Rows from block 9, named by matrix and row number. Each number is 128 + 24 x the weight over the matrix's rms, rounded and kept within 0 to 255. All counts start at 0. Numbers have three digits each.
# c3: 3x3 conv (model.blocks.9.c3.weight, 96x96x3x3), inputs 64-79, a 3x3 kernel for each
c3.0:117121130083153119136122139180168145144105126189110153111118138097105097120128121129130117077092081120131100144123103170105107142099114109106104130138104162148128140117165119111149107116145086104103109102147126132137110117122145151158100108115096135109141141101165154170150131123149177132146118104135127150130134140122083125112123087080110145102116125166183182111129134146092146121129106067158125124076126086179094098097130144155113
c3.1:138140187152131129102125103092118152161125125133104143133129105148135099125072112120115107139128153136142156117139137139153112132138148101105131135155123159170126123167126078106091085137175070114123136114133155148138134142138160148110175082128138096118127144108166139089102102119119097110125106115166144124122153131115096104157107109113126099145125110117063149113100119137113137143158163159097132122151119087148129110092145126125131
c3.2:155118118105128140143186083149128103085125158112132149084085123137151118113125152130121103137126133120125149099068078102107099176158144146166130138151171117164129139156131150125106133197172170092114141139158102122107097117110096148136104096090114053108115095157134136128098114108168164106117108124125107076119114108163123135131114116123132145144137113127126121156142129150142121165143134151113165123092129080111127150122147133189151
c3.3:120133172121145164120121121171129181148115091163159190142134136118096110101076083127137120122100125129117123156140124126149126144134117132134103085114108168099122121126110108109102142113138072098095153157204112147149148138113150112110121136108140108138099129159109143151117143126101147133155146182164125145133120154100128135080130142116156104149093097140103101111145138104145134110078124146141119118085132131123145152092107115155128
c3.4:113150135106122107138145120157130121107164128142131104157152159134103113185129138150141134160141128137117129151127130157169158173128145085113143148105145139109134136112115122114129131140143139120124110136154144129138196130179133107132108096099170182158159130112170143158119115137113124084157111114142098133142116153120145177105083138129152139127146137110157145119133112124117104078087110140116103119091132116142116123123134138142116
c3.5:107138122113137109118133078128140128160135118210155128104143174139132109139123090142105101123099146131123106199147168175127134122117129138153159138117128098078117123142138130110132169118142137156163123112147094171159133141146150107173150138145091114087166100152116138112108164154119158153149118149121121071144113070123102107132119109138095118144133161145158114159139079096161185123128171129117150119112107129087092134076103192132128
c3.6:112115126125131125149159104085135136119103081110159105144112142174182181159138148107133133162147132053086110092117121119118084119134122170131167148108163137146119129131154105114106140090110119116093093107131110123127137137149138122124127096089095096095137137131068105098096136095124101087141123167130112092099131135138127113111128138137105103112144131158144103109126122123153125071099050095125095123148117138120080173124117155139120
c3.7:119146100081120134145139125111147167149110114133112163131112095121116126128103145093088122106124125085116132118114134135107144101054108103130105071109154074172183170167112170115169078154127156108129168109147121124102125127119132113119115139152127153112149123114154137135136102093141124087152119125105110093156138132101151109179144121139119100095127137156133088150123098100092139113131118088144084148140127156097135121146124124112102
c3.8:109117135128163139141138143167085121122135094114139076139125153110104120116164126108118120130126110172152121071104082106098085131122112153084133128098126118097124158154100131114153143115118126154101132148102116099103160149141106133124122110088076150102123164109119148139123125126104144131136119092112120127130102138141090128141121135123140140117131146135109122157138087157104130090092098116105129140156171132135161155115163080092088
c3.9:141141114151142124142075122087086112162127103095149151138097102107102109150112126097122152131120119100107111085082088128110153144153152104107122120141156117148146071085104098135154081113136107134172147144144161181178132115141134103156113112128108162153112122151135161138126151126103120142095100107147126138088154133135128170088107103116118138131131116134152138120140130092095083124130126112122133118141134168120118122089115124099118
c3.10:121132175164137106134079123102125098132122099176168126107117104081156090184190137088111119122138152149154137108127125128143106117113113106139161119129108094120172148137175158102167079108120097107133111074097136111123119110125112142122132131116119131088137120151125071092085124137145151108112150145123101106134146117123138119152146085112152098107112101130116126130141121128128150141149080176152134095151129129166152113119131143131158
c3.11:102139156101130144130136132094160136131134130098134114137121123080094120041093088124107103105123142122127136119141114099126114139134153105134137115098139190122130130143138081134139134118147119149125133146163134128150136102070126128114160143153099091151142101086153171152120115094073116129149154157131093128116117118147137133114101146116117110116080168123126170138146123100127102128121107139124154139113161105120132161114117147137106
c3.12:116148109081075138138136150075113074126111130096118146111121089114122136137129110127179180171150138162116108149135105131128097136128152141149103148097138127122087124100107109136091147175125117121136089144122087097111043112100160149139153149195124147167128115102098097105108098144180172179123168171142131130132146148132137121141123095109134122140157147148092161179156134148102086089116117067139167111155193172149125120157124118140115
c3.13:120149114112105100115076080080108166112121145164093136088116166101104110125138126155133130081103048104131131079072101133119116146153092128143141133115119140102125162127107131126170139120147124134143135138106140145129137143128126117112126107129175143135153134137137095086095097129123123124131125121150141139130146108127124128099087139119110109111101082107125161157152124152140099075106142093126127108127126154158110118096111189093113
c3.14:134134091148096118153112073141153126134095186087148154163122131117110111135120120161118131123110110119121130160142165124121141120163151138119120146115141135149121099108129100166159094095100124105110138121093149101147102076120124100147124135118119156195142122143106136114138122158136112121110120120125135092099099082101107101129132122139147170151157149133145119127157113172155149130124074155102095136081153123127102118159154151167089
c3.15:143165136122132117092100109092102107141109104077113087127129104113112099116129133132125116090117133122150155147134134157130133162144137131190182114145111126128138114178163153119159142151162120143131127129132152104136165142166117081117126154112132147185091135146111131163123132147105123098123143165089102102098166156097150135114117076159122087159138095152142117124146132107120172148118104127112142137088096125134101139152152114119167
c3.16:104096131119082123120124159118120187125130143143199109136113100105124133129133178100092104130100123162135155138141133165147127124102144097162140156147118108146126141101075133127119124100137117124164074093112133166150118120118128145121117156126158119117149113127117118121095147118117116143106084122112083094152160068097141116154158123179118080166093152130133086134126124100136109146133132141127133120133140177116147110130145114134131
c3.17:128112136117109151108106110109100134156096169133134097129181178070092095113165146133131119141117110187149150113149157086132127152130125130160124204132160113108113103126119120128112118154143124119106175099098133088132147113132101087137113108148082095151140106120058166087128125086133146111138131150149103126105121109144158107114133155102127131130137099161137152119110119155154196160197103140117112121118148107113122103131156113108118
c3.18:143212144112126116121125082109103107144116181117141120133145162155117109126144155103145117145134083109149093136149187151144176135164164179088107109120086165115117163188165123112120117082101151097095136135114103125115152121110134113137121158175131146146184111165127107128139135129166108122124110133116162122127134119121075116101137158111140134155133093131144102142133137141127088133095119146132150119149153112150113070172208148125103
c3.19:130136135121115102106142130115125137130115097150136170100128098094129065182181149102090114115113101119124148104110130132137114133164148181177111120128138124130158093111106121134117126101082111116120154128153121113122146151138163179098141159151129118116105115135075076102149153130134185132096114139118116095091159132122141124154143139163173152133112124108105115162117168125132162132130167107134114128140162119121125098115119138141103
c3.20:119137116113106079101103149099079126104101110078116119129137125116136120127125173105104118112139115127114139103113110115142158105110164075109084126113108129159129088107085117125156131124174131115128120112110100146123127120086085119102116134132127139150122106125154136171082074091087139109141109114134167108133192141154128112124160145110122118141184173121083125107099106143147125090102109129125084091092093121131106143141103096155114
c3.21:100153127158144139152163141137104105116135142169102145164106078123132160158168106148078129144130176074079102092140150107128161122124139119124093144083082124115111175138173135115138097100156142106107182135138146129131119139084103114099112095108116124109159127129051142142102118136126136111148132128139099102139149116123126133132150196122138127089163145092143175120119136102129195136131186121144147109127082084191163107159161106142148
c3.22:156147155097082145138119114120145145132141151126114136104060168141145193120116140129117136122137158070071119133133140142135146165111140162170152133098137135085152122114127122111120114151103158147165141134144113100103191194135095109096181111130138133160146113119129155125155126135156089112129117094144141115088150131094122102124114139133124126119104116118147128127115084092117126153179176142174171144102184077154166138161123126139131
c3.23:161077133096120104096088081087100078157123084144144101172160157118125110114135124095115116118120114090108127122130112122139096145132152140132092184146131108115154122121123141147144156128152143153126117136079106112103117121077116097092141103107133096050127103120163129150123139113121136134153142107174143137126126162152109121180141137176132107140144131130155156107146171106091105077084121141129087127175146110099114160193137133139132
c3.24:155135139118127119124154155127101096170142146115111123115155143102119092111105122125108087087074087119127115144150138138132146149144138169154161162134127107076123155160127101116058103118141108074085113132109162143126107117110112089096106113115120085096119142142197185184130138121115136127113113113157149148147134133132148105083105142152120099081109090113122129085104078106129095122137135114140082079102077141165122139125163125107131
c3.25:102148111106129128151141094108116115075130130195145151112114117102099081133132115096115129123082112143147113127099106116102151127121136105099079123128111150130113157140141103137144100203153125134137105122145129123087130136129142186134135116152120146125109121127117151152104123083095132124133141104129131141126135122110124124162165060161148114093126122109139093165149142151176140169109108132128116129194202179147102160130162147119142
c3.26:105151138126129114181158137160148156169103150156177176067117081122103134137133123164108116112114099127135136124103093162134142131130100095132090139121127155123127137131143120157148097129133128138126145125154132130163104125152130150196133144155124064100143165143133159142125116149135118127145139148098156120148144127145107125143113124144111158089109096091115112109119127111174146129088122115105108106087116170111145173165161158159113
c3.27:119143078138122093115125075126109096089104145161141162111092120125125119115148123121152105142109105140106102144097091135117103128146137155145130154143119103102119165121124127123167159131145125118148157146134137100141162100111134105101119106066121140136119127120164065104126091163138112123113133106121149124159137173126104130106136133081136149121169126143128181113112106101122134155166154185154137101137169118105140104114147162140106
c3.28:130106138198142103148179098094112140094132152120113126146063118119128130097118100117122126092109091132079133135157156174151143158110134167159149148176109133179075124082099139105098114087097155123166128082086130122158125163130134154121158197148143162154124122139111119129126082117157129125146142111122116119133097109150152118112119111102131128108092122081130109111099133122125114107109115112088146127121131175159129163150117070144075
c3.29:093137117126145116073115110112153125091126094136137170113126109133118083144119121137086163148111119145081101098140154107135132090072094159099127131123122128146170157126123147131111124126145186148139143121134152135110150124114137170131145152133137167109162126122153121174153108114118139137145149150145157112157159153100098108131151127109140124145092114110109123124099120127120142117117139165121111111154136088107111081121174120111154
c3.30:104073131108102135184130103094129120116115127112114121163155147144125129127093122135136134103152130122119103127142115124137155122123171099116102136173203121131097147146197117103131123144144106140099104124116124178136081077083153111148073130055113137131098112168109145147116107106115169155111147128112132131117125111129133120102116124124142119099104102116098132134137137132155136131119135114121120128159137127130088077102149175103125
c3.31:138146152128123137149109120111136084114118081070179107148137109130110074109119059103098166087119122121110106099081087102112117094087107108096114102120117158121161091117129118119132077070082156129137121137140133132166166150120124121137187171130138104132125123106138178142126138165106131124154112109106116126139137143105104113122126148169142162118150172139132103136128133104090130123132163134144122132109097102112158110150131107093158
c3.32:120117089115124124108125143091108139124077105163080167136127151122137097115083112118097160123137155134155170133108131123132144148133117140128185127131139144137183158148141124162128118149124117136146147137102162146131112123157152124151139135166121088180106127156142125137110133140133133119130176134122149141137139072131101104125105143111137127195125144105152137106147135118090086179123126112134139191117103214138092146136138114127156
c3.33:143150142100094105072103123101076119101088083108087118199160146139144113095041070134149165135120172129127126113109129107132119114093133104152126146132172104161133132130121137113095134122064096105113109090128127104127134091124106120094071107149176175147117156130087105151105143144109123145130089085120115128080112093125138127118133144154131158108128138106140192128121116120117136160147108149132165112123085200143151190096102115134089
c3.34:148120164135114119152108092126141132106114132127100120121125129147106108134106127137125119121122088120117134148140141159114118128139147149157178149120128167201192097112124058154140124176124110119152154151132137099112178114107109104103108135174136153150108126097155151085123154086142151136107135138118133182167175158103160143101101071147108121123146118079103173099128138136091100125175150107096112123152111185141099191155123143126107
c3.35:104144148111133115171117120171142141084175143065050102109107097147126135156129160143121108166123122185149163145133141145099122081090056122145120131097099124143155126129141132124113153153148118125172147107111160169111093129091077118108147186158134131166111111133193159162122125122141092109156171170099134124109143106129106088172126107107103105108093126158139146145141170100115101154134165148146139088082108089102129116157102142126097
c3.36:162147146142147204082098145130103138133134126156097103169110093126126109138136113142146137130136153130141134152118115131104123131072131152132090121150089126128109173097139121109121125112115133161105109147144118127085138079095132139135153129156102145156141128149105079097106101118126099129089138164102104168115143139124133133132082127163122119134118123126131158093122146077089126143111114164129129152112101173151126115177124118148120
c3.37:140130105172157148113108107130150100154156169170105164112117111155148110124119131148116143121132130092121129122131132130128152130103139146145111104079066109119086136140131147186156101144148109125101138141119122131120144134128137130137096117100129138114131095117143110076096110143143149151155176152123116142096125110130152170145108085173153098142119126141129160139152171112117120090108121135119089147171144095097116133116150064077124
c3.38:163139173100124117141104116108126119104124080135093115072109107138112092138135148122161096139117163144106141164147117150134148117130118090122115124113143110168124094076113148130103171139103123152136153134161126096145107139101118116102091148139178165142127139136149098201157153128118150097128127133134173164126123077098118109111108088107120124123168139143182126098168113128105162083108134085118102066105121101082164099108124091077112
c3.39:139140132164153118160136122139138124179139144108119154119128158102128144119129103116108117088121160129137166129074082133109115148100118124109112114140152112143159158128148119116138136092108116159130122118149159104127136148159099121132110100119117078059104107092113135135087086131090116113111123114126144132106113118128144135096124120099146124162182145120166143118128114123086083100120080130167150097158117141108119141100088142113092
c3.40:118091122190158147146149132127130130127116111123169148116174152119126116087122116129118128154152195151150145082094103100122154159178151133128141116168112137164146119156158126129146115170138136104072119110109119138122179143168145150136120201151128133150089117135156143147158096116149138137098100132112112098120133129071094113191136147144094113111108121144132154143105114136137129150118117082108115135116135091111122114140161102209151
c3.41:066141109114077119127177143122171194104124123121177121130134137116146151157135188104118119127124145132155158099138159094146140121157155120102082066102097103128106172118147158125104172111142094133121073098087127146106120124146170124097143145125099131119112093116099148105111104138097126156121101121106108089164158128128114134131107157153105146112080077151110156106162166119137129120152141155114114131160128183129113100147085161139130
c3.42:118056115121137148138129121175157122129127145131108166063117156110160126170192186134118105128105080141141130146171137088130096117098098150137108154121113147150189162125109124123113089097197086111123114106145149129156147137133125144127135117118123144130166161135161129123120098159151119074139160150138110129152120150155117138134154157119142140135176128091143100104105140149120107157166140197114080125166130126127129154103115202160104
c3.43:098137154094117137138139129116108108114126146123148086150179155102141125091093109124097084136121115174151150108090084124110098109120127129154130122140164163178143122103092167117156105108146121106137120118117098071107114122101132107122113095111126138173116114125148083152124089108101109085110127121119093146140120124136136179141126107125111142123099135136136099117121095085122114114109078121149123139078144188127158114133126125121148
c3.44:160130148169120129135127154092081110125105135132139086151103149146129148125135135163156188127095136102096157137102111114094122120130123135152118134173150106112077168135173117102143130144148136146138094128129072105101176144172174135095109097119074121116106102098108130128133111113115109146079113098141122164118113170098088125129102113157146105164202141149108110100122123136136165114110145076121121118084153094123143130143127122156147
c3.45:111142113157143112139118115146180135188123077166059123087102107103154124135156161114094124098140104132095122124153156121105143115103151131159149136147143149161203126145101117116140079112100130118120123104123118130105102112107114136129110127129103124148136128130076109111132125121076106120117143155104127142100082112128174126117131120101144143120100136131087119128122144172121162147144179111111127142135140153103092142103128129130123
c3.46:134176120150151167163137142119134154125101131144156169085139118148134139169136139111122088145121106128108086151139143144127140122117135138168154157159155156148153104141160105133148099133151108106079114112120141130152117138153136126147124162105125124139097113105134154181116140144125132131111131118107097117139155136150137185148110145134118082154107154086118137141143118150116105117105150103114142125126118149155170149121154122143150
c3.47:132119116084128132102160110122067081150096112130171168138167126123142130140112107130139162121104159136107134141109137123126128084114125150139157182153153134166113129161147148130133109113119093121124153139140149142138122131144124137131125113121119108112121116151132148150123097123131114136133148123118150110123205115135128117124127092108135146150136099171157139144113125099137124133130136106132121147112114121106152146115119154148112
c3.48:102116151111150130144176144123115121149112089152131082103118131140132136132147103078116161086147163127136166155117095199136143123135118142122134114134092109119121127137118109125123118080113125151140085142146078141162115097135156141143129158132148109097130126137168085146126147139130148113126152139128089112163131134145119127132112146151108121109084106075097097117132088176155118169210153114120126089119118138104141178160154157107107
c3.49:133103067091089134134136128149190145115181138119123174124151136078132109119112114134103117127097106138103108090082105104086122150104123126144123100123120150135187152112097130145108150083074140092079145148116113152131133148159125121132133099172129167118154114142115125090134083127079108113128140090142176135158144125142152112096144150095118113122146122151100109133135106102123093114108070141159132132156074128138137145162163140121152
c3.50:115114125115123142103101114113138141109131137120113114138139160122133115130133110176154157135100126137112139072090074157136097130159133131160107101153081126095092098153160118153146119167128121113138123107111128129135146195120134103119150168146122130121119103115109136103074140130105158113146150121119084144144115153177166162112137114141149169108122090129111104096110107113138108137126137061120077107117129154145176110134125121120096
c3.51:110123135128152140103173137105108114126117140127157124120118151113143147131099112132159162115113157129151147128113108142135162117136104174129103126146092098089064194181127148154175109094138110121101120115132104121139113093071121124103167161167134109117108141099082105110145101127153147119097144118115118143146157136129114156083124122111111162123157156168159142105142103159174158178155133114143118121138087119117106151133115067107123
c3.52:104174149108103131130132147130126119107131101081114064122102154137111083075087084139144152124138165102110158111083113154150104136158126148162115122111124161137114142111136141141134114151097144103118169146157098111091116134104103128140074108115118135123156072172064087152123122128136117134166138104142160124089138107125143111115097111126165123173101110107137175125132172095077083118111150140151120152152128108117148108138153176094131
c3.53:163158117114114147161151125126179127151109080103144088128147170153135111082154110108094064135142145114150116144115126135163156109133126130127143130131114151179165144145079142168133142139123150120101145145101151091130154141127131169118102129097202129174125145135170111128138147170104106103123121084133114133168162136099160141116170116138121117128149140124092132099098128120109102104120146082149129110133163181114105172119112044123153
c3.54:144128087142124128155116152125114126101124098088107081161124105147117150154093127087124121119103110115110135125138114112108092157123116095101122135126119114084123132179142139163122114115158141107102146112112140162147103153137105109124109138100120121075124148125111118141155093096133148117122172148169127121083143118141140117118133104105118105159119112148140116185121147066100128098118096154115144128145110169058183116140130122166130
c3.55:108113163106119109117142168113102113102143094076124118129123121061146092117141111124121090115069099133139162153111124117139101154118137141115168103122122110106095149139127116116165122125154122134154109100135117129140124110162109162118113116123127140151162161203172203145127136151120111164097099118153122134132105188131105156097136139076095102115068084139118137113111113120125151139124128069124163114105075107161187118131111097143169
c3.56:124082091119133147109115140137154097146129097092093144141133132092118152150110129149102117124125126115145129141166127105160135120144113129156154149148127149120124118135169094125169110130186118135092111112118137145133146098122187131106090117135129106104139104084148134110097123107124130166063143112114119202135132183095086139144202152147159126109159145117111103139119110167131178107096135095122107146170093141100099176122091140141177
c3.57:146123123144099144120115132102123126123135106070149143107121110119136130079103121146116092126122125102118075100127126155155150157135111127141169097151176111102127155126124142136130127133124204151138183122147131128119132106107139125133136137180131133156112186144211160154082123127091128117131161150107139157108137167150152165146132140176125102164122131091143118123120122151166151083108131098110194124092155090107143211156107158149087
c3.58:145172120096121061150115107115120145116144134117110125140150126127096105182173152137141144119117111122162154133124147171129131164169126143134116175181140102162128102110092108123114173159171103089080140113083117154118098142096159133113161163151127136164102128100082108122178135095147127141156149135142124138118147136099119152129108127111123124106114123134090096114113131170111118126138124136126095104104133120115179111138148149142139
c3.59:123119084116132124086115126134115078142125184116148115126149119135168158108091161132128115123116136118116097153162155096105150101117120115099160076106156117089139131100116126097133105117105132114136143133122127142133156167092087101109149132107157165166168145138124132093122103139121126110118099161111081137116143128129138141179125118173135116136089121107158150141125186117155195137113097133157189165163160104094115156112136164132182
c3.60:090137164090105137128156126154135108138121097085135121125150122120114090152151122133136141123128148145131108125178133125149125118149099119098143135112152164136132146126158191143140192158120131145120118133138130103117151141176164126160143149119121097144110123126143136143145130151135095101128101124143136114095117088113100104078119098101113113083100114126140107091122143090109082108133094165125096154109152104099105117088099118146083
c3.61:103090148142121141132107106083083103121105130140145148094083134121131118153115128125117094121101099119121135145145150130124158086081170103116155108096124159114131133144110082167116121122152107110124126126112135176140122133157153162165156109127137163132133108147120175109108066184135120150155116125138097152103143160137120119130152127129087104149080167140102158115088141111130127131122195138122124127118096129195103097151078130151112
c3.62:109132114200149117104131132097112110111093098146121110097108112130121103113110097117175114144128148149168128122087114157121134114136146129138114148116114102134135164120106188112109142120099139102118146119104146111121137133172096113124141158194133125157146143182117113194131182130171120159162144139100165122104140111092139153088098138117099139129163109103145106140139105169138138127129112111126142116189139116085085154114123139144115
c3.63:135112139099094120145116156145112170108108078123140116137125170129150121129184153100135130121175149159166118087130132108114122109152128132112124135109108170128110139177111125109135122111148115160139190142159149132163153140117118126128103158150161153159116149101089144128042133132116135147093114135171112143129132131106119088111129119106112121150137150130156140133139128105115144100177135111159179122105136119138141143102153115152157
c3.64:101118071078139160099128147159127072097118104146134161117116097107121076109140087104131116112110111175112106117109114122147085110123116110127112167179140130139155148136125122115084080128098104103106164124112128144129168156145126140118130141098106115099139155094119128170099148190120126137091089096142068090146127148131092141138126164137112129126176128114129146146156120116126088121138146122128122097086145146127119086213112069144189
c3.65:122124141123154157107128140138071134104143076098124118124109066148142148151111134119151121152120110136113144138097138133110111121110142115086134119110111130168131097110129112122125092094131116129124128120097103158127115082087107124141112156120138139128068141127107091135165140135127114110072095134159132134123118150123103119140122131120135096147110140150184147124134072103085100168166127135134146067129110136108143168143162146130103
c3.66:152138115142136130115122173150093134131131108143116152107072115103163146070100090090069109127109130139128126153142164109116137081126093142166136098122068135135085105112132183168161126114119161155167172163171151142152101095113112137092145091120141120133105101077130137117177160172142113090148094112108168151118114120126084121126097120095102126138114084142180133144161124170171111130106122143123148138117104164161123179149128108090173
c3.67:099121110124126137155178168150104085123129107124148131087100094105108112117169156107124051098147137132116090119122108128123087120130095156180160158139144148113121125144123100108111118096095146134154139131157136122112108130163156112106180129123097155105110156117127200112119090097125131154160135127151103067182109160164112145139124077121098104090115102134125109130108123123131105109128118134121122083104111073130126113126126157136121
c3.68:204151123115136135121097145160145092125097108138120118138129122155186117142085127167145170140123119110096123149117147088103114094081110110101110144122117097129134115104136157117151102098120081107096138162133141123102149099140090108133118101112099118096077140137098088100132179119112122105119111138148168106142101135128116115142126102118124133141143121132115114191113123151159130161141141138117182136174136106114137172145178135138166
c3.69:137125095109105107114103096121115123150127154142140130096123151121135143113118125104130153149159125140130107115156115102135130084112121171115114156120125120120128168116123112136135115148137088113133141141110119101089129137120100136095141115138118148125135103138125147102125145114130175100133180133176125171107111111089089121100121130135110121105144176155125163112151070150157155091098092167125169191149140081068113141122152112128160
c3.70:100139154123130153111118170186115164125127178116129148168154125131089102133168123130133100095110085124115111141152112119138099097111090147108131097108187163184154113106106132134105156086073089139139118097108134153143162146133156124122048157121137089168105103104142117138105111109119138152118116116112143129106109144062101095158111132170134132127095105117089104135082087123104143118125174114098110107091132108164145125154122171104136
c3.71:138160127112165130106071060073101136088116161229135141142142140116123100151099143114099119106108132101112132144098131107134080122087079115178104137155120164134133122116100131119100101097125121108099123147105127117155134131130161126146118117099134114082164162188111082135074119077115113121141157104115122101095080081084093129118142144112102069123098083118108108140156131145152136097123138116132077145160088108139140127179180101152081
c3.72:133133164132125191144120162126142156099134179167144130182203205116131153194128170105134133113117132138112101078097089099155112121145155143173139134112126138134144131147135122113118115136134128108090140128110131125126109106147080096137112134126099104109169114130117109169123161134140134106101120147131112126116133117145107151103109131146159152112183163111138113109126089101103099115121116137149136131124121133113131097104123099116094
c3.73:171141130135135122094090088165148119112102065148146096125137087108108131110104102144129117102117115130111148124115090144159101121123144135134160111112092120114106105129124125173140106124127088119103080117104156177146048101141136116118136143108108068123106142090155115137091087109095110128127144157151176152145134150094130163096113151107093163106129188141134139125112111125118145107100134153136141149123108124088124122105080156150090
c3.74:122103092154083121142133106109174083102117096119171154129144110090125093096114092082079072155145143091134137129138146142116147135125132114137097156155161187168153144152121188142113132132114142135126125161176127130134172125111128141102083116079127161144150153157112142141096171138119134114123135128117134128086148128067113176107143102084156113129143149136162151094098154128127162165113145132169159162146163141126123154156181146134150
c3.75:129136166112103117244168134134148126115124112177103135062094127137142144094157117139146170126126121143142116159125129102111105136112140130111153152111136114061092137155131143120150145132116170131146132114124161099134142124114107141149120112123115119130133105135128124133124126132134118144134144142133078100087114107109116141155110141173115146086086108114115122102138108148134097140161130162129136103086137137119128133113158140182136
c3.76:111117131120123124176089090102077126134143112120116114117161135122150136163138116104123120128125131102103101138137111194157121120124125110113078136142123109128138161149144136160120081104149141132124146121138108106096069121132128125105103134092180130085127122090136128178115119135156123122143141110141153136150155159092143139098099141082095093155094140133128134124119168108099130111178134097140142144116128152162120164113108162134142
c3.77:108135119146131096131102111142184116166115127169167100125135117103117113122157114121135088098110096148127098140125137121112158115118117064088137147148130123119145110151128121134091127118123111145106128109116139073126111124172158143145108179129144101107124151113140129114169133164135167127126116088111142133117155158168153192137143141132128166135161160127091157117129151110153147139162148140097124136103125170170125160115132108126127
c3.78:119120132166167136169175169154162127089130127142130159128148146096074143164111139122130127086118082096131124091144125117122100129130123107110122138083132138122118113137137119125149127137132133180168108139121157105109165154121149073091076106091159119115147110099149122166146116102138128155135136130137127137137141171092119114143157102142154145142166161132080127142156136151153119198139159108156097098114086115116107097123105122140170
c3.79:165159120140110109139106090132164151114139133125109124137103083099120092111129102124113174120149113151165128122108122169159128162147136131138116142146121127073091126108120155144140121153077158117139143122111149166133110140133068106109121119146201102135157129122150103146143100156126120147174147113113118122124122123131161122108119122107113143112143109133096083098105109126135134115097136132120107150136134107132131171095094126121109
c3.80:144099094124129125083139103121119126105131102111126135119098091112116131098108110118113106125141160131133109166122120121118104114107077145131106092121102150116096089096066113146111097095118091108113091097083103107111137129112105111119117124079182165126106093118132191123182163148122142120090127095134128127117138121116130125083099129070101104119101137154121125134160138123184141145136141139165126201127161101144083102120099029122130
c3.81:135132142167136098149140135097146119127138103184150190119103087146143104137105101085140087174145115108091093100104135110132127134142143098155130134153159131099173104156125087128094068111117167128124153108116143134123119122112135127157144119146098163159145119110108140099117089129150145164145161136125099141124112128127121120098108128120087117083128119131082109130123119160113131130117106117101132085082071090117154122119090122136131
c3.82:157098118159143156130100133126137134112114135118093151129129156137124111175133119122132113121099129135140096133147079144149082130155100085095149118131143157147095141114130128161122201120106129097126085103121127122128099098140131102121155096119135112107126138108148134180172147164157120123130117133138094102125142128162094161106140119134120120108091096101142081127127085095123100142154130154143138124167152174116088226154079156159107
c3.83:116086108175088094178076103167138148175140185089139177080128107116132144103098109116107133144162114191212177125137131154145113123110137120147109126130140099081130127150111111108140131137151091107114116138164154140119148120100103120086103131144151130124141134107143144097126142151123113125122124141178127173132138176113146116077112171105123153121126136147137089159140127123125091139091079122175134123135103068115120084138112120128157
c3.84:105153123126117117122200142117102132111139141153151102127119135123114113127125131081104106122125127154112149163162170194166104171142088086149111123092094095092123114102113079126124121139133151127132141122147135157129081100143100122078111113111137087102114136117153146116128113173126144113124129100137215160156155150106141120157111125167146119165132115149154174104137135125145076104143121113122100142104167175151137191132112145117130
c3.85:134154141136104111122097093131164099121128140180165163142154116123111131139147112127105116143118131165147125157131114140105163105123143125152099130143132143095147134139120132111125211154184166135127120138165122169138133117086128113109060069105115122107129155184130139145102107097128116123126124139107096118130146126161138118089109119143114105174125133119117115125164175137113112134078138126136160103131103131120123138134116087183105
c3.86:139107120135150081068133109156132133108094115169109133163172145134103105110120143112133130092122150132128104115079121137107137100151141095147120151128090145135112146129149125108077087130100164141126169115132203128122122072080095102094157146123165085183164136126137131149149114124142146101134164143109139117123121091107097082117108094131102139090085103117115103101145135111096105188163111140141142147135144075102118173154193126145156
c3.87:097084118094086107146161124139147093128129117137177141086110076137106149115113118122108128112151084159121117083072122085121120133155150105092159189171108130113108144107113080119104104164158093102129113111090129119110106098122156147090139156101098109125126110127116153168135120120155110100118128101127159136114114172134166144195104156115122113152127145121153145143133114091117123131136160154129095146131118150095136106133111126119160
c3.88:128124140090098167137123149143099115153147079146114117086090179128127105125108118149115105162138128163119105140145112117113106116104063139145131143121156152130173114109169134141140116140119116092113136137113170161121090123082129131113127130133139137158132085133147100156137091105155139082111079134085100104106127172113136142122062096144086124119147116101121131059103131114123129102102155151109119145111114112160156115130159107108129
c3.89:124099163170129139132127091122128121092137160130118115103151136103095112122124135112143131125121129146129143145118096163134131185127118107127149109133113149140162151166117101162144108160159133130116114134135141123111105130118111119179123093154117129131147100135145111105113129090130117109155171127151095140109121131140118124128168192100168139124124160148136116108090102148121098146117096134165101140085097135135143123130129179134148
c3.90:132152157191144144112141107119108100220161146118098128107093104130114118180118124123096105145115126149139169089104136102117116146106134079130137107089154099154149116142162088109178128090148102113141094122141162144135115141153127108141113106146142135119111125120140110126123136149113089105110092109110150150128118125117133139128113113120106107106121136151145144112137152096108167108175119136150120183096094131137061139120090155148102
c3.91:160168131122147152153128119119120129144163103140175128133137148129142088146119187132108156081128143138141190119135181076120122092127146164169129129137140166144105086132122116132131141140091132117098147137103134145132138158161104138158113102134102148089087193099119132107108105140115115116151136123087133079132169104144182159115126121156134136155105099130133138140139093166085076123086103118098098154132139122139098149109123093101117
c3.92:129174150130134165122138174115136134174165161138137101111115118101131115121125120153153140120081092119121111101106118155131145136142103141152192149136169120112127132162124126184162104118140132111153158122119126104129127091085095132145146170145117122142121117154141146155132136086103116118132130121104137074105118105096091104135123123172145165162129147096174101122100098129150168166163163121109111127146123110111135082128128202103134
c3.93:138133149137166118136149166139140125123132153116114095121134127125123083142117148121143149097129132120156124116092060124133080133136075096110123087124146112165080143135123143133137139123093095124147128096159105057121106153142117126092108122121163110141157180135140140093131117112146132139111147099165094132154145084155102100156110094166132117127155115164142105137129106074149129113103100140122113078096118142132158179109160143145152
c3.94:121115116097122120134111107104098107103130144147087107104079140060096142058094114111114149122121178168097116140162088104133126130108111149156118100123132144067087112142136135136190129097090136110119142140131137141113121164116134156136147141134075110097107129111165141139102126098144149140203160126140129140106119121126161153155127138129118096107125082164139128155179128109123146086124105110139104138123111117155108122139106143130122